Weights of a small self-supervised image encoder.
Training: 8100 steps, batches of 512.
Rows from block 6 of a small self-supervised image encoder, named by matrix and row number. Each number is 500 + 50 x the weight over its row's rms, rounded and kept within 0 to 999. All counts start at 0. Numbers have three digits each.
After each channel's rows are labels from the 100 images, of 14848, where the channel reaches its highest value: "patch colour" is the nearest of a few named colours to the mean colour under the peak. Only what is clearly more common there than usual is listed. The data: stained colorectal tissue patches (NCT-CRC-HE-100K). In brackets: how many of the 100.
# sq0: squeeze pointwise conv (model.blocks.6.sq.0.weight, 96x384x1x1), inputs 192-287

sq0.43:510467564537616484507519441479550495420480525466523541529536527448450514476564571452484537493536545544547450555523586488309451639472432390492460501614585463617425482509510444498496484557418561476516715443525588549561425573476460466408512450542633400543499485452492505408442424480568539557
patch colour: grey (60); brown (30)

sq0.87:565514571498450510564441542511467501356574435500528445519466527469486486534512503446454476474491549627405489604559375570417430533601478493457410529439598476532515527612431533438430475425563423418478553581534538626506553545532565444629476476480532421520508461530445559315512585470500510508
patch colour: brown (84)

sq0.53:526368430553522493500462553519485527409512612501485623480518515438428563464568426471576451467546487556464451573595463464520454462454517486491500415583452509514586383519487515463530463476465445384529618548530528531489485517477473429476448520454527410505471446547540545428487552480519518565
patch colour: brown (59)

sq0.77:503427451477473432449512445437482489448605493503441548601501481486466527470482520425479455605446481532591453554482579414569539504490515479518391442513491487555511576487495471450540495550482479383531545558485525421449502512473419445508632477558473526585525505593576394602422574459540554561
patch colour: brown (81)

sq0.47:475481420408517508576477493462561494516389545405411483515610465523485534467575497509494449488627461229402484542525523478565471590605535504492523459557549493492394498471521552429572548533565458617564523453450507488486353474481486474508501541510543465622525687388453533459531439555504518543
patch colour: grey (51)

sq0.60:518457506430473467483470351434558488456444531451460463467605428481520507446497516530522493546480492521465397561532645512446507490571497454446490347549513500498550600567525591497517567539450597505456540563467432421432438629490545589532524583575522493425536447531534451417559550514532576563
patch colour: white (89)

sq0.81:378551566499494526540441457479492414587388504520525449480568525570477536500547563562561492559455515453547537524581548494407469425569420458473468418521448552376440624599480480477579530496519495664504449593500469495453533520490533620472523506523434509479554536519482420446493403566573529453
patch colour: brown (38)

sq0.8:611438457562480448455539450489637394477420502505437528549534544414496475496486599538487466533548590547494462514522518435554466391515533524494589449566564435418396534495506465562469489476443578474460469543516452334443602611398527467492527508503458544437501567560458520411480510504404431425
patch colour: brown (50)

sq0.22:508513428514596471490441476553452443487440421493502420490511400457432507517485497532477598505510554520487389483489533469444534533450407415476557412554443458472573488448526476392496474604482565369492526569578472432507446544467484516573490559572488533523523508460524464519495492522439471411
patch colour: brown (63)

sq0.15:535565463484486489503495440532538567658492504491386465456504515453373544522406434540489602597517435523478569563511549528525474471483459518519472468632561614494418568429550541447531451447531621533433515527399563428450523563472371564542508431551532460499518451566631502556568447489458528547
patch colour: brown (70)

sq0.25:500481575479558490547440364442477554443539466490546580475504486629512511566555519477435457435516557509526483549490558547458470515449522535435605427489496566605515538449533444481471469612529496562539472512404453559412376533453502585547558560574568517481534505491493454528421615428519459530
patch colour: grey (46)

sq0.11:450559447504474495516429459528426517495485511564505461537517465503358512473521477463453575612580493455557492465484655458530561602481565587617583459633469550569538541512598437503548541447500591487518482593504519451483407546424489494522529449482466534537540436567587557540491553524405485427
patch colour: brown (65)

sq0.76:601596489485636478422478497435550546576536458512485444538510465443482592497424405533428579516589529574529465386446460548531510448434474463487503512495548505519480475592520469467571542453394520465545462482489507493488343545504500436443344549543551409475530497543518486445540457571447495465
patch colour: brown (76)

sq0.72:497523439494479531492550605541442491579567487602567464522553507359486455412504426528459551483473464426544549524416540517440504587660562484503529550482534491480507385426519556569519455541463546530496461525581443475550487535462500453547460384429501627527523397517413537500505450521539478482
patch colour: brown (41)

sq0.56:511514505427552499457650494644492512629494451546484512521563508401490465576500513516516525414611585458604532507438495423462337436490471508498566429443564514464564406646466492541597535525487459574512480480420498460546587584523399384589535487470579417415472468525473497426502548490509461558
patch colour: white (100)

sq0.31:537483491438575541456508496544380481506547446431542473466376525417546522529493481451498517486457565335297468437455454533510559465479477442372527557446522376497415522585484538475406629588501493470506459532519447515549316518555600523481557462424499367417562449416502520607514600426548519452
patch colour: white (95)

sq0.92:499411581537452469460521415491520476419483459419466393521452463557466477497533544527466509535494488544598467342502653500615538479549472469434531503623504521545473478550461476552493482584535567520515579642503534501513481582566642496526524515466476460435507489559506413441467525499503495537
patch colour: brown (82)

sq0.61:459500471430510538444498469495557474526488457448510502493471437560486516557542498451482487515499502693511478584606659485578544541505521534520546257617552544468502526509536576461495545499522552551516447565552416383472499500481629605557503522528470549398517472492470473489481568486550467456
patch colour: brown (86)

sq0.33:429468480515524478573430516543532474498358469629539457623510517502529472526504430465527533468514473537363543466527609451444440413565565573556521550495588512570528451446500532545495490449475460482509573570569476462498393509465498563543506537475423614455519457447550474435483421445419559425
patch colour: grey (50)

sq0.32:512479538520551562530430459500482497438400456532483525525438608449430584487536450409494552494403592376382448554460574547565596472575573505480576440545473474547436491557529565510478557472430572620428590555565543508478325567554555463509534496583495488468496522480550569519546574447489458471
patch colour: white (98)

sq0.3:558467567495466493487460529384502424468540410539483435521489478552466459476450547461416497536405514476615559498485563517583416501440536477434503349555569606614463496533505463563461554491511474488513513563484508453478451525414468535527595475505477481402534581490490467476505567504435547575
patch colour: brown (47); grey (47)

sq0.93:547589511526538399511619492407500501479453483414492438481516531402451484473496498561446508506479459445513495573504489515640477477562501590472408501526532535598443526530518496458435442531408343522484471560433580477469505475525563445464508480548451538499533541536487406477442485490496561516
patch colour: grey (72)

sq0.55:508477553539657465565511447508561449498378498433524531529486487644468566510381567525500465403586563555425452474473307435546569420534535408500536565390457445476501561396543554529491427554491507539442473525651573600474615593585488415528569371503546611511494550498414584512588615513436456503
patch colour: brown (75)

sq0.38:477410546464442578506494435493505465561388517520462498603475471478502441548511417456496477437506550427571525502490624530450527430590621656610510357536460506454581461528516520459463530505437527622471435481527521417506447554483452527454457505518501642561467473490536506638558586521466463485
patch colour: grey (46); brown (44)

sq0.13:543534530533489552521398612517367546485397515589522487469538535532488417500512505441560520406389446482321635399421523489506520562510483488512462476540436474349474502613569499531508453595524548382518453514392392470561498443445520450520472479326559485495434648426527571621492378472369486481
patch colour: white (100)

sq0.75:427526497581470507492502471532398454369491510502417492543509440431567561498559445564545436498458500461566443682472498518621477473473470451534499467553506486341464463497483527449543481576532412343475525446522588453457381528435556514468430417531450469543444500532542622582537485490485531455
patch colour: brown (93)

sq0.28:527506399523528504598464376443529490469545533481521433525556424425415496550580539483493567536520548539523516627564621515418453387485462484533629547548449491520501405505535558465473491506533529461540518556511558491543421557538480498536439485555499449441452594525557450459580493583572396509
patch colour: brown (67)

sq0.91:451481482464511474410537444581538554417470507537466511436479556688418485421491478604516511526490435511480479468572762545547509510495577524570564376477499462509535564508512513510446520557453563438473379514519560375382470512410439517576470524473525411527461574511564458511523549437460466497
patch colour: grey (51); brown (30)

sq0.49:480541522501479436590522543504498578479599549413571548474478492476481503447460451595525523403424440520614462587532463488563517501570602537482424657470449457465526495417460483503545554561489455502521421389481524605469420531587523487447494490482506576394507521485506553490435476475426500475
patch colour: brown (48)

sq0.62:652664473514606500436404528565392522589456480508468427523490510442484566471518495516462489528520483524479512479492526412607430423576698593458534410521481638378582566461540525472376556435487530495515460520531584509454537540564551493454593417429477473445543499537519460449596500552482558543
patch colour: brown (56)

sq0.5:513498505505483458479493508586482445469410464501495503494585482500545552462470557512464516536521526470467469499480544533443347474512498535458561469603457527634380407425462530455500412443574499381451498583428478492455485549468536492557428529476455457500439554435503555454573458557542596516
patch colour: brown (35)

sq0.46:621486420517591481549408533559489480608632544541571483651451500514492458547540482396639532466520504518297497650518469427594517652569504522524535443567630538539575398457447532525486501490617410580583540489552458548555441582529426507491538475471528507609475421556494450441507511432424601527
patch colour: brown (71)

sq0.24:452446422530552453573525501534465446408453471439545596424554426525493590513433461538513485465503433547383474560565571426500588506454418390510434518564479436475495412418527501396623563473530511452519509496474566535520564512422479477648510439498524498483591488438490501592623536519488458449
patch colour: brown (35)

sq0.82:561487550547525466595596524562488543449385526429567455466640521494488506475470424485501533515536450545555539401448658413447475482635518454495524536553521491465526489411567437498497547490441295468490501519405538480516599478457451488557494478438585500476426470479440490499611442560521496587
patch colour: grey (75)

sq0.45:450509429447440431530467585511398421461481534445578517492605493507393470478441500570553552594487431565623506671580488454481463499557443477493435527528526519323476487480461440529521425413522473496500484562449540512463481534507615501521499467301476467511547505577553403498525437676366520380
patch colour: brown (40)

sq0.2:511506450484507469551545457481373548508431445466472483450504426487472539511491460607454475537434500340377493578476507506556506592598541514493478461542451535470448551464492621491499467441440422438496480427323528493396350454478524479574539468491551472523589308465474496526568392468457445445
patch colour: grey (64)