config.toml
model = "self-supervised image encoder"
image_size = 48
norm = "batchnorm"
activation = "silu"
projector_hidden = 512
projector_hidden_layers = 1
init = "trunc_normal_002"
optimizer = "muon"
muon_scale = "original"
adamw_lr_other_params = 0.00082
ema_decay = 0.99
lr_schedule = "cosine"
weight_decay = 0.05
Rows from block 3 of a small self-supervised image encoder, named by matrix and row number. Rows with one number belong to one channel. Each number is 500 + 25 x the weight over its row's rms, rounded and kept within 0 to 999. All counts start at 0. Numbers have three digits each.
After each channel's rows are labels from the 100 images, of 14848, where the channel reaches its highest value: "responds to" is what is common among them; "patch colour" is the nearest of a few named colours to the mean colour under the peak. Only what is clearly more common there than usual is listed. The data: stained colorectal tissue patches (NCT-CRC-HE-100K).
# sq0: squeeze pointwise conv (model.blocks.3.sq.0.weight, 48x192x1x1), inputs 0-95
# e10: expand pointwise conv (model.blocks.3.e1.0.weight, 96x48x1x1, transposed), outputs 0-95
# e30: expand 3x3 conv (model.blocks.3.e3.0.weight, 96x48x3x3, transposed, each kernel summed), outputs 0-95

sq0.17:492515517504491504514494511493503467516484511498498458502490462525470509495517483519509497490519513493512515497495520482494488513473489477505464497487495534478537515493470517492497504479470512510469529506479511499511486508497478498506507449490539509507499490485505526489512509468498501510
e10.17:514524488475459497527502497511492512478542462474474484544500531442531461495503437501514505464460500509476476483498446488486531473480475494466550548496501481523531510535510498494502511487495506517472500566495493460475488513482484509514512492505444514468542518496477483507487479505506513507
e30.17:473491527493513470533548495490505512491509481509483506496467458514496527491512501518525508506458486488506456523497596478486514457466501516499528499475469516513529496488493461469498486495521521477488485490479527474524467493502514491474492494510485475500545470468485491507430477557450489495
responds to: tissue: adipose tissue
patch colour: white

sq0.3:529501550518494481479473518473503539498481485465479496475480510495467506502514518505492506526500473524491498516490511507530513549507527507517522490501495462500495478525556479521472521460490490519508501504505483510539480483436534521482507505501451500506500484501490504504479512495514496490
e10.3:504478470478480472485497509522477515523479483471458490516479480526484445471464502468490519525473555570476514472469471496510507497501475462492467514507513496485495482474561455508489484500494516506482503477528454494512476486520470471471554491464497505499465475472502487482476499495551512496
e30.3:495469469491500527557510579487507558487507491485471475495480504477505526533441505516531505480541511497496517488540477505519515514513517496557436542503530487488479505501489497548499513483511506522501521503498480531504508498506489501479497536513463470505524495519511496503539477452484455489
responds to: tissue: tumour epithelium; tissue: normal colon mucosa
patch colour: brown

sq0.26:486471498496481529512531511479499494483511460476467497518474464528465492493532486502498521494525493498504514506467486511516499526487492486516484509454514510522472537511504461496512503474462505498480528511471479513520439512483509518501499492480478459527517489515504493510505506450531473477
e10.26:532509519504491484443453474536496499515471518476461494426517483472521522468481481476464460483492523559515496495524482473474517470523519559477487447479482516491499464497525471491488511477510553473482508491481518491530487477479517495525503496476496533468486527491484513502473476508496493511
e30.26:505475467501487498525496520503481522475513546506497520472522500474477505483569492507488529504483468515497491498570495514483437521483453492520569535431527476502542471455487480490473527475525492513494516499489476480483498485506483489488511463522483511488478515482485514506490542470491511512
responds to: tissue: tumour epithelium
patch colour: grey

sq0.23:485505494539468482497467509497516501480484498520466501510504491523535514512490504478478500504516485492487520511498496513429476472498514511511520507482493472493503468523466497493519485510497485517509512523489486506495516470519529522479539508498492524532507504513518524539494476496508497556
e10.23:436500470491484516481461532473510530481464488497511473525523495527504494510498490487504485513497512472491481501465504459521500501499452465472505508460495479491514493515534489495487426537496476498484488491530460494485473535481481444447516532510490492477475458447552490481500517491491487528
e30.23:446481481537485531536495518498456466493480497474493455510491508487471528464449485519509510515510518486527504460520497473504478510530538476501401502492509480493494493487486474503526490498468443532497532497511475489501466459494489500466501464477479511486456481475501512487492490465502487482
responds to: tissue: lymphocytes
patch colour: brown

sq0.44:519506456496500522475486465505475522483489507523486488505491501481507495468501504498493479469490514508485482524501522501494483473509472474485496458491500466530481505484510484491490489521500481465490466476499481477477498485505495476506506500502488472449495522481494477507466503510492496489
e10.44:539477466479497497515510527501498495548487501505489510505540497530521505482469520493553514525556532553496483460487480483447503496478524481476489503521482499501533492516493536474553481452508464495474481489485514487491494528488519486516465516457465514446480521538530471516543490490497509470
e30.44:486534522519521495486557492482496527547471513510477494456480493482486491483445439500524545517521509486503489515537511470489485481442532511484483536505522488512472497482498507474482517449517514501455473486490462466523497537491485491518530525499472471472480518475482486444506530494529496505
responds to: tissue: tumour epithelium
patch colour: brown

sq0.22:472469505529496521482554509468524500501457506491508477497498490527508527534518519520519489472555511525489496476478483535480503477490523499508504485519506481486533496496468461502525508515479493493489492481492489502486506490488507497489487510471521580467516496490482507494478480487486484506
e10.22:486463518485497514513481454528478509510490515501490456461494497488487513481492515551484433474489494500493522520500513473504521483495542495474520464486491517480535489475515469487494509532518485472548475533531514502546488536479495494518521444499478539500548494465441504508479494497477559504
e30.22:508497495497489470557531496494478527509495504502512504490531487467487488473493521502534470484462525515481517486504489518468510501469528558491505457506442507486474463493478495520521528484512496533554513482440516507535484541502484513482485522511525493531463551488429519483525529488501514479
responds to: tissue: tumour epithelium
patch colour: brown

sq0.27:525500474478503497489510486510519518442510507534463532522503529497482509490511513524466473512477497506506480498506543522455503476524515503491547496496492510508512504503493516476505476517528509506533488498517522468472512515520482493475491527502518530477483525522519476492502508519496501470
e10.27:486467553454505493534481492501472535533474469516496491514484520498510490473484489480451490464485507493510508533482472514491482471514440479462482477516479500507492521476528482493441470466492481495461509481508482466503483468490482466476490476484530478551474478460509468498484501484457452524
e30.27:498520499442494535501483492536505422489468500510474479502527457522486506512489543493463468489533464525495482465462539482494498448501449482447485508480527506506515508534498485453504456540511505481512491504472490496485520500491522482537546473525518503491519506503505479498478481503488498539
responds to: tissue: tumour epithelium
patch colour: white

sq0.25:461454504504445510500490475509510471534499503519490531473477461503492489504507505535450483507478492455496506459489523519482484488496493486487516513526486490484497490507497492479486481523477512498509489508467453510492496466493492493519494528490490496479481502546520507494468438473499481487
e10.25:468445509437515531518464468512504498534518504499524461467477454497487514447508488545496499504491524461482495503522542503517511505499489489502499543458524498498480457521490537476460474527466484542464521481531518495495491518519467491480504478503472480486472467485480480484465482536475498515
e30.25:491482460453482514456493491475486509479455533487464462487522469489520472506472491553488506479505504504506507497497499439492525467487508465529501443490506520509453494499473456497441531489495479493456508479442486467519514491479488445505500514518487476470485494493514525520527509483496475501
responds to: tissue: normal colon mucosa
patch colour: grey

sq0.32:470506476486539507504493515505502495503469497470486493469471485508508502490518466515533515524463501483476484500497503505501487479466519522517496494524469492471480519506495498526484518510471519501479511510477529526545468490491505514487518497488493482475534452507482492518522519477513485486
e10.32:498508504545454468482507491484477500515487456504470495477531510491496500467484519480500496505483504474506477504532495531481470509489512481484498481489471530489555479450498485532488496527449492497487515508539520463519487498471476428561472490508493505509447550506510528480461509503505455462
e30.32:490481478467511542542510508517465496423516529491500512512474483538441498506509494582511550529491544508473513482513482499511540502466481454486534450500515497477519502512520515477530508492522492523506495496478503501515475494501517488509566486547499506488494510470498505470498515491502506516
responds to: tissue: tumour epithelium
patch colour: brown

sq0.30:505500483440494522504493486518487505498509499498482511500487487472466525463482498531451495516462490487496495505499510477519502548497489467465473507505504514510537499477521522497456513467492511521523490499485498515494511514468471468499463507519502478479520493496490494447511512487494506465
e10.30:459475527505507478508487487487478538575517462486478528490461526497498514504490484480487462501501494538491469476452550476506450502472535524514467497511522483526492506522489479474488473484499498489485541473465502522503532488463521492485472472475504450490488460543525504499478492464508468533
e30.30:512523481514496487489482469516533469484443517489488471485529516525508470498504501475504491488514478511479515492525501483439490488466501482474482508470489487549503516461513483442513484480476472445435489503490468500509491481476517440521536499481482500494458494522501483455511478449464483477
responds to: tissue: tumour epithelium
patch colour: white

sq0.5:458467506503465446500484533484505496488482526492470492493472501509530526509496538465484498490501478441496506504487484522494484512536516487506490486456498495533527456488483460488516485556479489508542522522483479482510509478531520511520489524478520531498457494488505509501501430487517488507
e10.5:503526505443520505480504483533486483474509454491523501477510469478475470511497441506462503459481490494477478488512497534508451459509496449491492506496488484491506481497454520497504463483504479463442537455526481502514488468562478469488487506531495496501504455506503482474472496537486500460
e30.5:516477509487433479489511473476484484514484465488493467487474488496490479492450492499508422480512513486487487487488499418504503523487501505523457483499486490501476489453493424477490466489498484486501517481470500460504495477501452503513512525522464498459480480503513510488506490456526530514
responds to: tissue: adipose tissue; tissue: lymphocytes
patch colour: brown