Weights of a small self-supervised image encoder: widths [96, 192, 384, 768], 91.7 epochs.
Rows from block 5 of a small self-supervised image encoder, named by matrix and row number. Rows with one number belong to one channel. Each number is 128 + 32 x the weight over its row's rms, rounded and kept within 0 to 255. All counts start at 0. Numbers have three digits each. After the name is the row's rms in percent of the matrix's.
After each channel's rows are labels from the 100 images, of 14848, where the channel reaches its highest value: "peak at" is the part of the image that holds the peak. Only what is clearly more common there than usual is listed. The data: stained colorectal tissue patches (NCT-CRC-HE-100K).
# sq0: squeeze pointwise conv (model.blocks.5.sq.0.weight, 96x384x1x1), inputs 0-95
# e10: expand pointwise conv (model.blocks.5.e1.0.weight, 192x96x1x1, transposed), outputs 0-95
# e30: expand 3x3 conv (model.blocks.5.e3.0.weight, 192x96x3x3, transposed, each kernel summed), outputs 0-95

sq0.36 098:134127103121104086130167117121119154129129132119099124123135120041123149117163116091102120166089119156189159124108140132128112175110132074109095148125142151154119138114124134142102147141104081087146134125152087133105143096136128169102102143077126124141117130158143160132116104153139018108
e10.36 105:105095123150124130123131142073097083101163098173139124138106112096152144094079108141108123085086045128164139157149121128124092102138101122145105139127107111143153139131214062111168104125018156116202103145123135088108132158103134145128126121117120076154162127141108057164124073116170172129
e30.36 091:089103142172112163102105110159079125133084178096085194104129144092144087154140130067195169125104116187162170122086153118095145121096125095164107200107157119030126146120099077152107075128132143096115131070163146117088154175138102174101088115093165078147133068161096114127146126124095129122
peak at: centre

sq0.92 097:094112164112145134103140109117138099141122181113146114156138115135172130117120189106131206112184154138037189122120096140140151092143172161166133128150081179135122147130180165113138119163098145157143162122118125107119139081095095079092097075107134150159093128135112136107120138170089064130
e10.92 119:148110091171113170131092152150139134118148163100150124112093133163121150050052158113157074145163143106151097081166156158150178148090125086125132111130139149087116144103129148107130103077111101160146153121080109149139139168161048123128096140101152181108122128102126154111157115073088148243
e30.92 086:089151089120163102119115113126105174104147157162051147170164125110147110112133164098110111190174131058135085095120178160094082146148146116153099172115163120159117128180139139100141029094095115139132124086095140103162143108090108114123124133168105097202147153115116126067079123154109143125
peak at: centre

sq0.44 096:147108142106083128123106170126149095083123138135162162159166127113126159113100062153154122112135126114119153142141121148111107079120125085151147137119137123134152109127119128126099142148135123149102133131150137116167122099156129073134126126165129172101122114114116073135185129153151160163
e10.44 110:111121142091137174134158123081145122124174151129132106109019061177119121163160108155148152159138099135099144128082148106084123122158177157133102126075079143154158129081163136176160160143172116194136153078138107085087090107131130134116140152146137115103107142096161141157127118098114093108
e30.44 093:132148039108193084101124047128131163133108130116098088097143116127163137158122100056171129125115095105085112121108146136127142091119101074103090192099177144200101069148158112145134121191081160100142127118115129091121111181106114110122193124150159116151095186125095096123123105118144091141
peak at: centre

sq0.17 097:155125127130125145151120090145119118147122142141129130145118133117129149099112052086101100137111144140122119134109129101121134098119149131098140143098104089135076142140096149132141154153120084091126127112093126161126111093156155162140143190094133117096167176127159124126127122145116128097
e10.17 081:103146105139133144090153131074146094130173144143158129130130124157134100181163026162096073125110125148049084079123104166093115170161158126073085102139133141152149169138104182084169158132107109102108128095132135062082152116155123179110089124042120092175136106106133164080157211134120112115
e30.17 089:073132139111085159166121115114171145146074139111146104124129133128180076105150070095172150124089145106251104158096091155121120126107150167144222140128096108101091091124176096128124148109142147121104093122176148079118186041165191140169087091160096152157108095089104098166107165116098101111
peak at: bottom centre

sq0.49 091:151146130143137146119124121118096131140172137135108214104120131093131095150132098099097140122104131097069132147068117084152119120124121137146136145111145112117078135117115116125115119142143168150103105110146114123110108108150141070181123127058115122124171125141110085150121129133166092159
e10.49 089:112127151134148115121179128125212078215073141136098149128174142124169114149147077142158097112105152169110053105122114137120116097172106138164127151121140133130070126099145164185148151125132120098108123160162135163154066148186127168149087091033126177117133101147126199170114143143139131125
e30.49 079:099160079159118103110088121121128108167087080113101233157109135168167117115091171122133124136103093098196167171166139119152140115120163168066205118101135106181130119105094137121123163194143100096076170124153086105113097180080144172183164091091129116126223170108125114145102158127109121140
peak at: top centre

sq0.84 102:112175139170125113122151097120118126114126130174100109083078106153233143120101068067136076142124138114201091130112106134116144101121186126155123167139157157111135125179093140109141139107125158149122118133149166124111141078138109087135078076145130127129117174112067158123123078170159102114
e10.84 127:140104135153071167148068175114138123078095171165185149093093123081085145132044159101119124141089105218175099117144148089095164173075119111106173146188215169145093222114141113143111135131144138113112135159099131193131118120117134125107120151123161084140125107135141089118139137123132128152
e30.84 089:113160128143124202113133151156045154117036122150077095132113120091139088105109142110153102119076130124105209114219173154094088085110116117155087098096121125098152109186105140110102144076124110144167128069119166135123125133188141124157115128096164076141161063091105152116170137110136137120
peak at: middle right

sq0.60 099:138133148146118127142110121129070158125121109124168100144124122104111159143124153170126117147162127124114100099160146143101084160124119153131111112102131083130098180104119116106147090146140113120108118124163132089160110142127126158144134114117115136141169135113147154120159161110086157112
e10.60 087:090090085116123139109141139129140163143122147100145136145109128101117163147127125201130124093153103146097128099109107133116138105164154122140092097124145149176162127114123163097139069078098156098103164057114091110164169120121166229169117129130120084147094121120120058146145130131140147091
e30.60 096:121110138158114146093090188111100104158103171128141147170099176143183142158061160117112153055051163101128170105088124100115128130182165147159156052118145111136151160134114162095115113128075180082122152162152116174157032109161197116067180118123072189148134078145138149184105131069083172092
peak at: top left

sq0.86 102:120097150089115133119110141130213106110085132072125101113138102099116126143136063135139116124143151097154127130170121069181127164123139131109127109129131106138123131139131149104117124139147143122105117119086151140127140181156127116159190124130130123115114151094160128097136127107098067090
e10.86 108:122174113122081095151113149163145109126143154109140126121163068103090098145169116151054122181099126113042143073131107181114130121140160123104167119154130095089104107057027113072147120118093102097103145099086108114154170108152096197136142151156111131116132172112124088077111155086157115135
e30.86 102:114155144112092141131134135099032131139117156196163121140166099136119109130117117130157116111083121090205131105104191148134140162132113127179214095106099102159073156123085117102146131127092129071124125056134112113112114100133105159126088106129095159211162084142149196148134153220128156104
peak at: middle left

sq0.72 101:119099109142124117150092115109156153112155131125124106135117109148113139109104092132148100085122112128099111155133131133133131141153119150071117107096105122093134107115107079125129111125111127167097104129117162114171120175171093140162107106150129109141146111094116154112160156139176103139
e10.72 104:127105130115148119105130098146124198173072125159126155129125134090135115181097106098167159105129137134109124093105109066133106121094132173161173124091093151124136109077121150119194061131135123027089155110126052095153200148133154167130138107138140128123115142066107127082095165094101123149
e30.72 102:085175127160145130108128144129065088119108088121126120125110110155088106165028116137113111105096165206187155118110130173112120048163116106100154111134134108067112167145152088128149117095143172111112138145146140107138161108100158138127096091112123111112136035116121153096084112126107117082
peak at: centre

sq0.9 100:129116153153111135144152090126128130134137100183106158087158119117116130096154133068120122088163176101154126104123134170162151112126099195146122140135125170139157073073132119142173144074118117135173089101168125089122129098119160126168133147139153104149145106139070134137125108152127104059
e10.9 099:148092111145131083142118108109137095079107125166088145155112051053143161149144165085136142129171156165207067138086053120126100151098101144162113151119149147107219099116086091144062087134091132135066131149139146115062089139125141044098134166088134075126162083139154079125092173145079167090
e30.9 104:133066104144120172093103130122112046172049129165131174111094147108112093177139156081128099141113128068065124177118112119051092121140088135148120136114157114113086164096102176135089087112145121146120143087079123081155044136088134130120134126105124091109103138119114102136125082061101120103
peak at: top centre; top right

sq0.94 109:137113101130145102112139163128158088141149127113172108136074127119124121092145106142140123116125129120167106126155155130111120102142125132120112137104150120170108147142136113153107140108118114101131144153140154146106127083103143142162094142145116116144133122127122115160092146135152127094
e10.94 103:112118154123135141130107098161079087076117132136150168124121067160121123195134104133146118119170091223088099116108083125096165136120128157154152136081136112189104122114095195159131045146105170145038086087152148179142167155105059078160172139130121124122147064173119152085130122153154104169
e30.94 105:133069112140116109152145100084121091126165158135076145135119135086082118180126093090150114125085110110137141160173060090101090090177114127166097076106151124135168054143126155111151137126109053129170101128110134141145126128154149100175046176176090144131089117142136065167118098174162152129
peak at: bottom right

sq0.31 106:113117138144098133112106183135125166124125124161136123130104134134124112128154077152159115123131135120117153101133128143121127120122113159129125105118096108121121092120095121132147125147123128151131138101138120158108117154115120145138149102113144125161151133128131094127109090119135134109
e10.31 112:109116178135157141087062135101131126135136101145109135130128074111140128104112096112145145142140140077139110143140188133137120115122096107155164132113109108000149097127176130118120099113139161099158157125117122000160106135128120098075157132124154136109126110113126126130133108127114103092
e30.31 136:097145107145127123121143109130140107097127121111154074133099167130146115097132147120102123124112101107078126145110090126086135103149118096108133168121122089145029147124108120146110133134142156171134096143113105109102144189126094144127139136111133125071146111031112090146128132106139162132
peak at: centre

sq0.83 103:150111163127134131101147134123096120132135141136074104110135149138083109119128104121125112127113164139092161149136135116139147143159103126111147111140147122141103111102119092129155173119140121137196166142124129181142145110169129133112092126166118129090153124144097101099105121146077181126
e10.83 102:135178178127146147102116108176112118107053065132132147142117093128134129150088116089080178122149090195116114144142118096136188127151171161163096149106143131115172123154070181115148065157118056112099119095139126196109161131133124136024087117102078126120130134104082102088164129130146099122
e30.83 108:096138102142105152133107111155138124126147155128117150100077049115114111158133215129136133123105137128153103170124065096092094167107099094138107101108112147108107122089073120144153101153158130131125091082107097124130162120139155110068158130060117083139118143090134111071158110102068121095
peak at: bottom right

sq0.71 097:143157066117110160167077106114101177106129098159133185164125131156214123154142172167108127129127133132086121088135121137157116147113122129125154112139144131141134139098162147131134101158154100151098082100031130133122115169123126154105129134111124118119147153135156120138166140123103160191
e10.71 121:162068133147130142211157166141070159129051181173127079097086179052125097144150056150066017133145125139127136112142083099151166113130168098087149101136168168133099139111143188100134094109112083142105129131093104049141100118102153149110040143116133131094100153133116175131151101146102149133
e30.71 098:113134134159216133140058139096117127113114145092097138144112166138156121098135148101160113148199126173129083105089136101133110135100119120115113160100168113139189142015126136100112079140127141108160099108128125134162097086127124169062096124110145141165113069121125153150091133104146152104
peak at: centre

sq0.22 091:149148155115150091116110145135091059094153120144095148118177147122135166133127126109152142144157116129097146099122085094140075130110170155105145175174131142158143094183140151163169126142123075069103148136098103104119129165113168131116126145142075152173129134117162126098154085156116176197
e10.22 106:121076132121093078163156128170124122122165174129111164113091224171093161133092078107115039106133124152176155139115183114123170158161102152095119136091165117156188146148166165126070070146152155104149142133109149140098152113139103121122159116161134188133114079109158104156115140132082180187
e30.22 080:130194127156102117117058131123083129141191037127122140092145168105157113111184082146096139113099140036077137113085151126138112129125162092142203158069126139105136107130104068112117150128144137142102132128158138116141122125126143144137144140086158109194069072093162103106089088149119085083
peak at: centre